From a checkpoint of a small CTC audio transcriber: 4400 steps, 18.0 epochs.
Rows from block 5 of a small CTC audio transcriber, named by matrix and row number. Rows with one number within an expert belong to one neuron, the router's apart. Each number is 200 + 30 x the weight over its row's rms, rounded and kept within 0 to 999. All counts start at 0.
After each expert's rows are labels from the 100 clips, of 14976, where the router gives the expert most weight on average: "top examples" is what is common among them. Only what is clearly more common there than usual is listed. The data: read English sentences (LibriTTS-R).
# router: slot weights (model.blocks.5.mlp.router.weight, 32x256, trained with AdamW), inputs 0-127
# up: expert up (model.blocks.5.mlp.up, 16x128x256), inputs 0-127
# down: expert down (model.blocks.5.mlp.down, 16x256x128, transposed), outputs 0-127

# expert 10
router.20,174,215,213,213,154,231,193,223,131,228,200,218,205,207,161,210,171,255,167,135,135,232,226,118,186,209,155,189,179,225,214,231,209,188,200,186,187,211,225,133,224,200,220,235,225,229,184,132,227,232,211,162,235,193,183,174,193,208,150,165,171,176,129,201,143,218,182,136,184,164,220,165,190,159,208,175,167,199,197,174,187,167,158,180,197,152,230,155,167,141,168,222,158,167,161,225,175,180,218,196,178,188,212,207,200,151,184,185,169,197,209,185,136,170,216,193,180,172,186,149,193,166,217,193,198,147,215,189
router.21,160,216,205,230,167,199,195,198,156,200,162,170,224,181,214,186,156,199,168,120,143,183,218,159,194,180,168,190,183,206,215,238,238,165,253,169,174,213,167,181,199,240,174,212,178,216,221,165,245,195,142,224,237,194,189,187,166,221,143,190,186,212,120,174,215,246,175,173,210,178,176,232,185,216,157,170,197,142,196,195,202,152,174,188,171,191,220,171,177,193,215,195,186,158,195,162,227,217,203,203,223,188,223,164,160,127,250,186,201,184,226,186,220,229,192,220,165,181,212,231,215,155,192,131,222,239,160,173
up.0,214,211,202,182,218,246,182,185,205,158,211,180,231,173,160,204,210,148,209,202,201,200,239,210,212,201,220,252,189,205,179,220,192,214,217,231,195,228,181,218,228,160,169,163,193,165,194,166,182,253,226,238,136,154,174,163,168,181,206,176,224,175,191,182,181,244,184,232,212,206,209,220,138,237,195,135,227,192,230,187,244,178,203,230,149,125,242,196,192,194,147,190,187,173,205,189,204,169,189,186,173,179,189,204,161,223,180,236,187,161,176,209,229,233,155,260,259,233,208,159,214,240,201,149,193,203,199,196
down.0,213,236,203,200,199,213,182,242,199,180,222,280,208,246,178,152,196,225,204,226,177,201,221,187,230,236,192,168,161,192,186,211,176,203,215,167,177,185,128,198,229,183,228,198,218,167,225,236,231,183,237,209,221,205,143,170,161,260,179,231,204,218,168,229,202,172,221,136,197,215,166,180,211,226,233,166,200,193,231,206,186,202,239,212,222,209,216,186,183,187,229,174,255,183,262,218,234,197,224,179,251,226,199,154,104,204,229,255,217,248,195,193,162,193,202,213,190,208,180,213,209,141,171,239,193,131,251,178
up.1,213,290,170,228,172,221,233,205,240,198,223,170,217,228,232,243,227,199,236,170,203,203,253,171,182,204,164,208,225,238,203,195,199,195,148,196,182,211,197,265,199,212,194,194,193,219,269,231,170,239,128,146,224,139,215,199,186,180,245,189,185,177,170,199,222,188,218,169,183,193,199,257,203,135,142,131,194,151,253,199,269,201,233,208,194,233,182,189,225,248,234,212,172,211,229,196,207,236,175,225,190,161,159,194,246,159,229,203,210,191,206,172,240,265,236,188,146,234,191,217,218,196,205,177,167,194,180,184
down.1,222,229,200,174,233,187,254,175,229,180,215,153,169,249,187,173,211,192,198,163,188,232,191,205,230,209,186,174,172,210,224,211,214,190,175,197,200,188,194,237,236,224,158,184,169,163,193,166,238,218,183,194,246,172,303,196,234,210,250,176,185,194,175,226,214,202,191,122,236,153,180,215,206,219,197,191,169,198,205,179,162,177,188,206,224,223,211,136,201,203,181,206,231,232,149,199,164,161,161,223,216,210,182,186,169,238,220,214,275,163,199,190,178,181,222,193,254,214,210,152,204,198,195,285,190,213,217,256
top examples: the word "you"; the word "me"

# expert 12
router.24,152,239,164,212,230,157,161,170,174,206,177,164,206,181,202,234,146,189,160,190,200,227,175,192,159,169,205,201,177,192,194,221,144,164,172,223,197,182,221,179,186,174,208,214,219,221,195,157,196,196,201,170,224,171,151,179,158,180,187,149,153,184,179,158,171,147,182,168,167,178,179,179,194,182,209,173,185,179,149,147,146,185,172,152,180,185,174,183,141,166,178,191,214,176,187,218,156,195,211,183,193,192,171,199,137,136,178,181,174,173,191,162,208,183,173,153,162,153,186,219,186,143,175,156,153,213,187,183
router.25,166,244,228,166,136,177,184,211,151,185,177,194,219,172,180,181,200,159,201,217,162,171,129,219,193,169,199,126,192,164,227,185,192,161,206,168,223,193,217,160,160,208,209,225,194,202,216,173,217,151,168,214,193,232,209,214,178,197,180,128,218,193,189,168,228,216,171,132,172,194,109,212,161,233,127,186,200,211,175,219,229,156,161,212,226,149,191,185,218,239,191,146,168,188,182,180,203,130,194,192,180,209,204,150,199,151,178,160,138,163,214,234,214,195,189,222,163,203,194,228,212,232,219,218,224,247,208,198
up.5,230,195,215,227,209,204,204,170,188,196,230,186,154,189,177,215,232,169,224,169,187,234,248,204,190,184,202,193,205,214,162,189,219,160,195,241,176,203,206,178,146,187,177,215,253,185,163,201,159,227,241,192,181,178,246,206,141,240,228,228,219,204,226,218,205,145,171,205,209,218,195,187,210,172,263,191,181,219,185,213,213,235,217,216,233,230,217,259,189,222,165,151,193,205,259,181,252,151,186,189,205,237,192,216,224,199,214,202,197,219,212,213,235,255,267,209,218,137,203,138,187,203,261,222,200,189,205,199
down.5,197,216,210,188,217,186,214,198,207,214,180,204,206,198,177,260,217,207,251,205,199,196,212,171,219,226,224,221,262,227,209,211,176,210,209,221,158,186,220,203,235,209,218,200,213,175,152,221,184,202,208,218,200,203,136,143,195,228,161,231,168,189,180,155,219,220,200,235,182,190,206,154,241,184,222,175,206,193,201,212,180,209,211,199,203,210,261,253,210,264,218,208,209,182,181,203,197,163,220,198,143,142,210,167,187,162,209,213,154,147,221,206,201,164,136,176,192,202,203,165,241,192,180,174,217,140,197,153
up.6,189,230,219,180,178,187,157,253,175,225,220,233,173,232,212,193,169,249,151,159,216,162,190,167,235,183,180,162,182,166,233,177,172,253,174,211,157,200,210,227,182,244,194,176,159,176,209,259,205,150,231,198,224,239,273,215,238,200,224,205,170,220,195,194,189,168,198,233,175,173,242,174,256,219,175,182,270,198,233,215,151,227,234,178,197,257,191,181,229,204,177,240,179,202,198,234,234,120,209,225,174,236,222,231,191,241,192,202,221,178,174,220,194,169,174,204,226,210,191,159,216,295,210,188,149,196,245,203
down.6,245,180,155,187,232,231,212,114,201,232,183,183,174,154,202,175,212,245,233,269,181,226,183,224,197,204,205,212,242,177,121,205,218,161,151,161,188,188,221,232,266,222,228,191,193,161,181,216,165,236,226,204,172,210,193,211,225,217,157,194,196,170,229,209,214,185,183,194,263,199,222,149,216,225,201,184,212,159,233,184,236,214,169,221,164,170,219,173,175,186,151,255,159,199,179,166,163,189,204,190,210,184,188,258,217,214,236,210,195,243,219,215,179,173,245,168,229,222,191,181,198,232,212,258,206,202,216,204
top examples: the word "to"

# expert 2
router.4,238,187,211,163,204,246,207,170,153,132,204,187,206,202,135,234,187,192,208,198,211,208,217,203,213,181,171,172,245,221,240,245,153,225,185,246,160,206,225,194,223,213,199,255,189,145,164,212,182,203,217,157,220,167,166,189,170,206,175,165,134,199,165,188,169,200,199,219,148,175,222,187,210,172,232,199,184,173,191,190,201,212,230,177,169,186,230,192,195,204,189,169,210,174,189,209,232,229,226,218,150,162,141,226,191,145,188,197,187,182,234,202,174,180,237,174,239,154,182,164,196,189,217,184,171,140,216,154
router.5,193,195,214,186,211,181,202,152,161,222,210,177,234,225,159,163,183,192,184,219,205,222,221,213,197,204,222,184,168,244,196,251,200,213,168,162,163,194,219,176,194,218,255,233,193,141,151,180,215,180,189,242,203,163,167,171,124,142,203,191,228,173,220,190,167,161,212,207,203,219,165,167,183,186,167,206,151,200,176,174,207,173,149,216,212,149,167,200,185,226,246,145,185,235,186,167,228,211,259,208,178,179,177,166,156,171,177,174,225,204,196,162,151,163,202,163,235,196,211,187,169,222,187,159,223,236,201,154
up.11,202,217,178,226,204,163,203,179,233,174,150,251,183,211,165,146,212,189,133,232,218,185,149,231,206,213,209,183,199,206,271,179,237,218,208,198,231,168,192,180,226,221,211,214,183,184,160,191,222,114,244,172,176,227,234,187,155,197,192,244,155,231,192,168,228,152,207,206,240,195,185,194,204,211,186,202,217,176,196,186,235,212,245,188,215,139,200,179,219,230,247,176,179,167,179,208,226,196,228,182,269,212,186,205,214,164,190,134,215,179,261,210,159,195,178,207,191,227,135,186,139,207,232,200,184,154,173,193
down.11,188,215,172,183,230,231,133,200,268,218,240,214,175,189,216,194,178,189,197,188,236,161,208,192,217,199,201,208,220,190,228,167,203,165,219,199,219,193,230,156,160,187,185,193,175,186,249,196,138,233,166,165,153,224,203,207,228,189,131,251,228,210,208,247,181,196,202,229,199,190,271,165,195,234,265,190,201,214,200,204,195,212,206,214,207,208,217,143,235,236,188,166,205,221,238,238,174,258,199,228,188,129,231,215,135,202,188,186,260,185,173,220,177,197,228,234,113,195,213,172,178,274,194,223,183,171,190,207
up.12,208,233,205,192,213,185,132,217,213,189,263,223,213,147,253,256,201,224,246,210,164,209,151,199,156,222,191,181,210,186,230,192,168,218,163,178,184,201,189,184,169,230,214,234,192,165,163,224,207,220,225,217,178,211,180,190,195,286,182,209,179,218,215,166,161,200,210,225,206,192,230,208,174,121,220,233,196,214,186,174,204,202,197,190,220,171,144,175,176,208,233,180,193,227,222,185,148,185,205,275,211,205,170,249,195,169,234,197,183,221,184,217,220,188,185,162,212,183,227,153,236,202,168,153,160,183,178,250
down.12,238,167,190,186,186,188,182,228,162,173,227,151,251,213,199,170,189,211,220,210,168,203,220,184,189,206,186,211,193,164,158,195,220,145,215,226,194,230,234,150,172,228,217,180,171,217,193,174,236,165,199,180,174,161,161,180,162,206,143,138,158,223,171,177,187,196,222,178,173,156,203,167,196,210,215,166,206,216,227,192,219,198,196,192,199,278,211,190,160,171,215,180,205,224,179,168,198,173,216,248,192,132,208,76,168,174,191,194,224,115,244,191,249,195,212,186,286,154,139,119,202,245,173,194,203,217,211,167
top examples: the word "she"

# expert 13
router.26,131,167,202,173,187,175,213,207,191,156,183,232,178,161,257,235,243,208,188,221,202,182,219,167,225,118,155,163,249,194,178,168,221,163,221,243,185,183,227,186,237,177,152,201,156,180,191,161,187,143,183,260,195,159,230,193,187,231,175,165,163,197,171,193,261,184,159,146,178,160,150,180,169,194,172,213,178,154,207,140,226,186,222,217,166,204,174,244,205,200,148,173,155,189,196,168,218,197,237,188,242,195,186,191,216,182,248,141,174,219,204,236,199,144,140,209,197,185,197,244,192,229,187,155,143,175,198,236
router.27,147,198,180,224,218,174,186,181,158,191,213,170,243,158,189,216,204,187,188,236,174,213,178,176,158,176,222,175,223,256,156,218,246,169,190,239,231,174,222,161,186,219,204,217,169,200,224,139,159,174,162,187,216,161,204,212,148,166,160,188,176,168,173,146,211,147,168,134,188,203,239,220,190,162,221,188,175,204,218,136,197,217,177,157,188,240,170,176,217,163,222,112,202,296,205,190,193,204,185,206,160,212,192,195,163,218,213,196,242,196,225,196,190,177,181,174,207,199,238,216,178,173,213,248,170,205,249,186
up.0,231,189,181,189,132,194,171,183,205,210,134,217,262,213,199,205,213,229,152,190,277,197,234,187,226,224,217,204,209,223,219,212,132,226,121,190,176,203,183,186,174,209,178,196,175,252,169,264,173,197,281,229,218,234,179,187,211,196,148,218,229,174,266,187,163,224,210,188,233,201,193,252,201,176,213,143,201,212,211,199,190,200,179,171,180,230,188,186,173,167,195,185,157,194,231,210,200,248,212,202,237,195,202,199,182,202,234,168,182,254,195,183,185,256,208,201,195,206,195,239,161,186,169,240,237,215,198,220
down.0,176,159,129,157,177,165,206,208,197,258,208,227,183,202,242,193,187,214,253,227,218,166,204,195,147,201,161,166,189,199,219,189,233,197,208,194,175,164,170,154,252,191,215,190,161,238,201,234,233,265,223,193,163,284,179,173,232,181,207,144,193,243,224,200,233,216,170,179,180,250,193,223,170,133,224,155,174,159,181,224,201,212,197,232,201,206,181,156,188,182,182,234,169,119,225,155,201,172,160,216,200,149,195,174,156,183,195,186,175,182,234,213,215,228,249,153,273,197,174,177,161,158,151,223,155,211,200,161
up.1,196,212,193,192,221,219,222,195,201,190,200,171,225,185,219,233,162,126,149,169,254,192,232,234,181,251,220,208,152,179,221,140,183,207,237,147,145,203,216,189,197,183,160,252,227,224,207,163,233,182,206,244,211,214,184,266,194,176,182,209,205,204,179,184,170,161,169,85,176,164,216,160,223,263,190,220,239,202,222,227,218,188,215,212,153,217,222,197,184,196,166,151,187,203,187,247,189,223,211,190,197,202,237,162,196,177,200,224,203,234,199,234,224,220,202,190,227,205,139,246,226,210,203,185,172,202,203,196
down.1,173,226,141,199,182,232,227,239,210,145,201,239,219,152,170,145,198,152,174,200,239,193,174,224,210,212,191,202,255,227,193,201,172,157,237,192,221,174,151,155,222,193,129,166,187,253,137,239,187,213,187,186,208,200,212,218,180,183,177,242,185,221,210,222,210,198,176,232,219,229,148,233,217,264,214,199,201,198,175,234,218,163,219,149,187,191,174,191,191,176,268,183,211,238,232,200,196,225,204,216,174,226,195,174,190,230,181,178,158,265,253,223,186,233,221,213,206,156,185,202,192,184,190,181,197,205,192,172
top examples: the word "and"

# expert 8
router.16,223,250,177,252,240,181,180,214,137,228,168,167,179,197,130,183,215,217,225,249,198,174,249,263,194,244,207,247,159,183,248,244,164,207,233,227,189,206,198,172,257,177,213,132,249,175,173,211,197,175,210,206,186,221,157,176,214,201,239,204,174,233,186,189,199,197,179,180,147,224,208,196,206,228,209,234,136,185,207,193,226,221,165,174,190,216,191,201,178,179,244,196,231,166,192,163,185,228,177,145,203,198,162,235,219,211,173,203,233,219,181,176,201,223,221,202,212,202,144,150,191,151,168,233,236,121,231,206
router.17,223,174,187,209,200,188,171,216,150,205,172,138,188,203,128,208,207,211,178,222,234,214,244,225,201,200,204,205,245,174,184,218,231,254,206,187,179,203,162,165,263,179,199,188,192,148,153,221,162,192,193,218,187,197,185,160,235,170,173,193,223,232,174,200,205,214,189,195,233,188,205,150,200,174,216,251,162,200,179,191,172,249,193,163,146,162,206,185,182,188,146,186,190,180,190,235,136,202,187,177,196,220,172,198,264,164,166,227,231,218,152,162,181,193,180,189,232,221,249,185,176,144,186,151,142,160,176,178
up.0,204,154,160,197,236,234,159,215,198,193,202,205,242,167,220,235,226,158,194,148,175,196,213,141,238,180,136,253,147,196,196,188,231,215,222,241,212,132,188,251,161,202,204,171,260,187,176,170,166,136,186,193,204,160,143,172,184,185,173,227,208,221,162,265,208,206,241,146,209,185,197,188,186,212,181,202,249,195,242,228,187,207,181,191,194,226,224,195,228,168,128,147,180,192,132,240,195,205,175,178,218,215,213,213,162,178,224,240,196,266,182,230,204,218,171,228,160,224,207,240,157,155,234,225,209,162,233,233
down.0,174,189,230,162,220,170,219,160,229,213,154,201,185,242,176,163,183,198,182,195,168,188,200,173,221,227,230,225,197,250,207,245,232,223,243,243,170,210,207,178,218,239,244,254,196,247,175,188,225,225,208,212,166,254,154,196,220,153,164,264,232,191,224,213,200,229,200,169,193,157,226,220,194,222,196,173,127,176,272,216,177,238,176,222,228,165,193,206,182,175,193,163,171,226,188,132,181,209,215,167,191,211,197,203,164,191,204,192,247,201,205,161,193,195,215,178,164,186,209,295,193,181,233,225,218,189,239,170
up.1,202,210,211,229,237,194,181,190,173,183,166,195,208,218,208,273,262,206,260,245,180,160,226,183,209,229,192,145,206,234,247,258,217,222,242,168,164,183,184,206,257,238,223,221,233,204,237,167,214,239,210,211,175,210,189,200,146,160,195,188,148,192,202,203,214,238,175,264,161,197,241,146,167,131,222,224,208,189,217,227,187,219,228,207,198,198,198,138,221,238,171,224,177,194,211,164,161,200,226,234,183,174,169,182,183,193,211,190,196,194,157,231,175,168,168,152,252,223,170,155,195,126,184,212,174,183,249,250
down.1,197,144,171,175,204,136,181,186,204,218,199,224,172,185,215,221,233,208,231,203,223,166,211,202,178,185,220,191,197,242,232,181,206,202,205,207,213,182,234,235,204,203,210,152,212,212,168,175,244,145,198,128,196,170,174,232,187,212,258,184,211,253,185,176,211,204,199,229,202,214,209,188,224,226,174,240,181,222,162,186,224,212,209,209,205,161,226,180,209,242,212,187,199,176,183,183,229,199,245,210,192,254,218,158,239,220,158,150,202,244,143,240,208,168,226,196,193,207,172,200,208,220,184,219,245,210,236,117
top examples: the word "of"; the word "have"

# expert 1
router.2,216,162,180,150,177,167,201,176,193,182,262,158,186,208,149,202,191,213,149,146,173,120,174,136,183,234,218,221,221,192,184,179,193,231,170,213,194,128,192,186,283,169,170,205,221,145,146,237,138,182,176,190,178,201,216,226,200,183,190,191,128,213,141,222,186,191,161,216,207,209,212,128,185,233,202,240,183,172,172,216,178,218,163,185,138,181,201,162,216,229,188,227,135,172,222,178,179,182,165,129,194,172,206,209,194,211,194,187,121,143,198,166,215,184,189,211,230,192,171,142,241,214,206,167,222,179,166,222
router.3,215,257,220,200,185,242,202,165,253,181,147,235,226,187,167,195,196,165,178,184,176,195,194,182,164,146,211,189,217,222,194,203,114,219,246,200,211,198,196,215,165,203,242,199,220,152,149,150,162,118,214,215,209,193,198,222,169,150,242,196,142,179,166,187,179,124,171,190,126,217,222,167,199,236,150,202,141,182,198,209,220,195,166,243,163,227,185,253,202,231,193,174,179,224,183,176,164,219,185,219,175,157,209,219,203,219,157,162,189,191,214,221,150,172,171,185,199,208,154,218,145,227,199,206,219,236,236,195
up.16,216,139,187,275,201,225,182,277,182,183,195,222,169,213,219,238,209,228,222,235,181,183,148,155,146,164,246,168,177,159,190,205,158,188,209,246,152,215,231,209,255,173,205,185,210,166,208,241,195,197,140,227,155,185,279,160,193,215,242,191,230,207,212,250,198,179,184,225,170,242,179,155,187,207,195,211,167,228,194,216,185,201,152,144,212,217,161,223,224,222,165,179,182,281,211,173,200,240,207,220,198,188,128,139,205,241,181,115,216,180,179,205,170,178,193,189,189,165,208,187,153,148,199,209,166,194,178,180
down.16,221,189,216,219,257,241,188,187,302,192,178,170,184,189,205,183,186,227,192,216,214,159,205,208,217,176,195,227,177,139,195,215,215,240,229,202,151,193,233,209,210,226,188,159,207,230,222,184,184,206,209,204,199,198,174,248,202,210,133,239,161,230,192,177,194,231,217,208,261,127,216,163,155,148,166,178,195,208,203,188,227,170,247,223,214,204,197,225,231,229,209,188,229,196,233,192,201,194,188,188,196,212,187,187,221,240,163,189,184,115,254,202,220,236,204,206,173,210,228,196,196,288,168,185,195,205,229,183
up.17,184,239,239,231,152,214,217,227,220,130,181,242,220,251,156,192,187,234,240,156,189,184,212,238,185,192,189,202,222,195,230,256,160,201,187,173,184,247,209,256,221,215,173,177,254,187,154,192,261,182,236,187,195,170,183,219,191,206,176,158,158,213,213,173,203,213,225,154,174,258,159,196,186,197,151,198,210,144,203,167,255,197,215,245,150,248,181,182,211,181,215,179,210,175,231,236,205,235,221,152,212,179,212,224,236,167,296,178,179,130,209,176,200,212,171,214,264,223,200,218,195,224,259,181,153,209,217,230
down.17,200,185,230,206,261,201,177,224,155,179,208,175,117,210,218,183,208,181,226,160,151,206,169,204,181,192,187,163,191,245,217,183,220,172,229,160,171,165,209,187,196,205,190,225,193,226,172,136,236,205,194,170,218,193,148,149,217,156,193,189,199,226,230,208,165,256,214,216,223,209,216,227,173,256,186,205,178,218,224,135,215,190,201,169,181,233,232,191,241,202,189,192,191,161,194,274,186,233,159,176,167,146,183,209,268,149,208,162,167,216,201,199,214,183,193,180,190,228,176,197,227,247,187,199,171,218,181,209
top examples: voice: female; the word "her"

# expert 15
router.30,177,244,166,198,207,204,126,203,172,208,205,239,215,188,143,202,188,220,209,206,230,201,149,164,170,189,220,201,136,255,204,198,191,181,200,209,222,159,205,193,227,207,215,213,210,201,207,186,151,201,216,182,222,192,187,185,159,174,149,159,190,221,162,150,168,144,195,180,178,170,156,181,215,190,162,181,209,216,158,183,161,199,185,206,184,172,221,225,194,156,183,168,167,191,199,226,214,182,172,203,232,226,154,199,189,182,186,158,180,216,197,130,194,208,215,189,191,213,163,192,153,201,192,169,206,156,247,200
router.31,201,196,247,207,114,226,202,222,187,184,188,164,235,195,190,231,185,235,229,156,205,190,208,135,222,237,183,255,180,291,183,213,211,170,181,192,160,196,180,190,169,219,239,150,167,209,189,168,177,212,215,183,149,195,134,240,194,193,167,185,218,153,197,159,216,181,184,211,169,139,187,213,205,146,219,203,237,154,164,171,179,193,166,225,246,155,187,145,131,170,194,252,184,181,242,196,219,194,215,211,149,179,191,152,170,250,191,189,153,198,190,159,155,160,152,230,230,156,183,150,190,164,190,181,199,204,234,205
up.5,218,189,182,195,165,229,217,193,158,224,144,194,203,228,223,202,183,199,162,248,228,172,204,157,199,145,214,190,195,208,217,141,184,219,173,176,170,206,188,239,165,183,226,170,123,204,230,157,266,184,257,254,143,169,241,165,244,172,195,198,194,247,188,196,215,196,207,196,239,143,157,196,193,122,185,198,195,209,156,225,248,234,188,234,164,274,207,187,227,237,177,145,183,179,160,190,175,205,191,170,145,156,196,144,217,218,170,204,169,216,191,195,167,207,220,201,186,192,193,195,200,157,226,195,183,193,162,174
down.5,150,161,146,199,188,195,209,219,189,169,165,189,213,169,187,204,208,192,188,225,227,185,237,194,200,208,173,207,166,220,188,199,195,208,188,186,232,187,168,227,230,198,211,211,210,254,243,209,189,220,266,206,207,166,195,210,198,147,288,221,213,186,190,249,192,274,229,189,209,160,233,238,214,152,229,147,193,182,189,206,236,249,221,204,205,230,150,200,176,216,212,170,151,236,177,150,157,196,244,226,201,196,178,162,198,213,206,229,223,173,189,228,173,229,190,200,197,221,170,146,222,227,192,183,218,210,160,198
up.6,172,213,174,205,226,200,217,209,235,180,247,233,215,185,210,198,197,234,172,179,208,251,224,282,216,199,191,206,244,195,204,210,245,196,183,225,200,188,205,222,212,183,219,179,130,211,194,199,242,153,172,175,224,174,177,171,176,150,249,212,281,210,175,216,170,215,222,176,164,190,238,180,198,190,211,259,192,215,203,235,236,154,191,137,194,219,222,230,158,186,226,253,154,227,249,210,222,207,245,224,214,129,170,144,240,177,183,180,171,179,168,255,197,150,151,215,169,175,181,204,195,198,237,172,176,239,192,250
down.6,244,235,175,209,186,191,230,159,224,233,233,167,188,230,194,239,235,169,209,194,164,191,182,231,169,213,228,186,135,171,230,217,183,199,199,193,198,210,203,198,246,192,234,146,183,189,230,186,206,209,231,198,197,268,206,174,202,203,150,224,184,204,234,164,209,216,200,171,255,180,157,168,199,160,250,202,220,241,157,265,235,184,179,185,160,237,185,173,228,188,190,209,204,175,245,200,229,208,152,157,228,159,162,216,210,208,181,182,255,185,168,241,237,180,219,195,181,189,214,236,243,177,196,222,220,268,172,211
top examples: the word "not"

# expert 0
router.0,170,216,195,210,212,177,201,144,156,165,214,210,216,180,210,180,202,222,180,166,251,239,136,155,206,174,258,221,151,215,176,210,201,144,191,178,172,121,163,186,190,165,237,192,208,213,144,176,179,204,196,179,204,214,148,164,165,235,209,242,192,204,189,134,201,189,176,207,218,183,248,187,163,233,207,166,224,228,177,179,172,231,218,203,196,190,225,182,221,165,251,159,167,236,207,179,229,224,166,181,205,183,195,171,210,175,232,228,181,189,154,218,214,129,229,162,231,155,195,233,139,190,158,203,221,199,225,169
router.1,186,231,211,159,199,246,151,170,159,143,201,232,200,216,188,200,248,184,146,142,222,212,181,191,136,200,218,230,178,232,188,236,212,153,223,177,204,156,202,179,156,228,235,194,233,227,158,190,214,214,210,209,197,142,156,213,220,208,192,204,201,181,221,232,202,225,245,220,225,209,159,204,222,201,190,214,212,251,187,217,178,179,175,213,210,207,213,193,215,196,197,180,168,180,258,259,194,216,209,202,203,196,117,174,218,216,191,205,177,179,151,191,174,168,190,194,211,220,230,194,130,230,205,206,219,233,218,171
up.11,184,121,143,199,196,211,200,235,197,209,257,226,206,203,195,225,168,245,246,171,236,173,161,136,201,246,164,183,146,194,177,225,217,145,169,206,198,153,154,209,161,211,227,264,228,210,176,224,202,157,221,136,166,227,183,209,219,172,207,179,200,170,209,170,201,241,198,195,228,162,208,192,204,189,199,213,216,225,191,231,151,192,222,200,193,188,186,166,127,139,262,232,166,177,240,179,195,191,191,228,211,195,149,178,174,209,192,190,193,253,209,240,194,191,275,184,172,205,215,213,229,209,230,259,227,193,261,189
down.11,179,161,197,203,213,178,224,246,171,202,176,214,169,210,235,207,165,172,262,240,187,116,130,246,185,225,235,241,245,223,189,151,202,230,208,147,194,180,165,209,232,215,171,204,187,169,226,139,226,194,225,197,161,233,170,184,179,228,180,224,189,204,250,221,206,233,187,267,248,199,225,209,227,237,216,153,203,245,185,185,224,217,205,212,181,194,178,199,217,222,186,187,236,204,230,244,225,249,159,170,197,223,241,244,177,152,229,181,263,202,180,182,232,205,204,244,195,141,200,241,204,150,156,190,177,161,177,214
up.12,192,201,160,207,222,205,228,210,204,216,202,197,229,187,225,220,177,194,191,202,172,196,245,137,164,210,203,244,172,160,226,212,246,166,242,225,193,218,157,202,258,224,204,218,199,190,195,216,245,189,192,198,191,212,199,258,216,217,240,202,229,184,218,167,183,164,192,196,217,166,200,195,255,195,215,212,181,212,165,231,156,198,252,196,203,240,146,168,202,221,174,194,152,197,226,194,211,164,238,152,202,175,193,210,249,238,159,109,229,224,195,134,213,248,232,192,205,235,215,228,172,211,174,171,178,200,178,224
down.12,170,197,208,187,200,158,224,176,221,189,198,241,183,175,196,197,221,221,210,182,286,185,151,215,206,206,191,178,207,219,202,211,230,199,179,186,178,169,227,229,176,174,219,247,187,192,242,146,195,205,239,177,214,256,190,248,196,202,195,171,195,208,233,154,222,192,213,187,226,230,185,153,208,232,166,240,196,215,170,189,212,216,229,232,180,258,174,236,213,201,213,187,252,180,224,148,196,153,206,181,203,216,203,243,202,190,217,205,241,238,215,170,155,219,171,248,186,242,229,174,205,205,191,127,201,173,216,215
top examples: the word "the"; the word "be"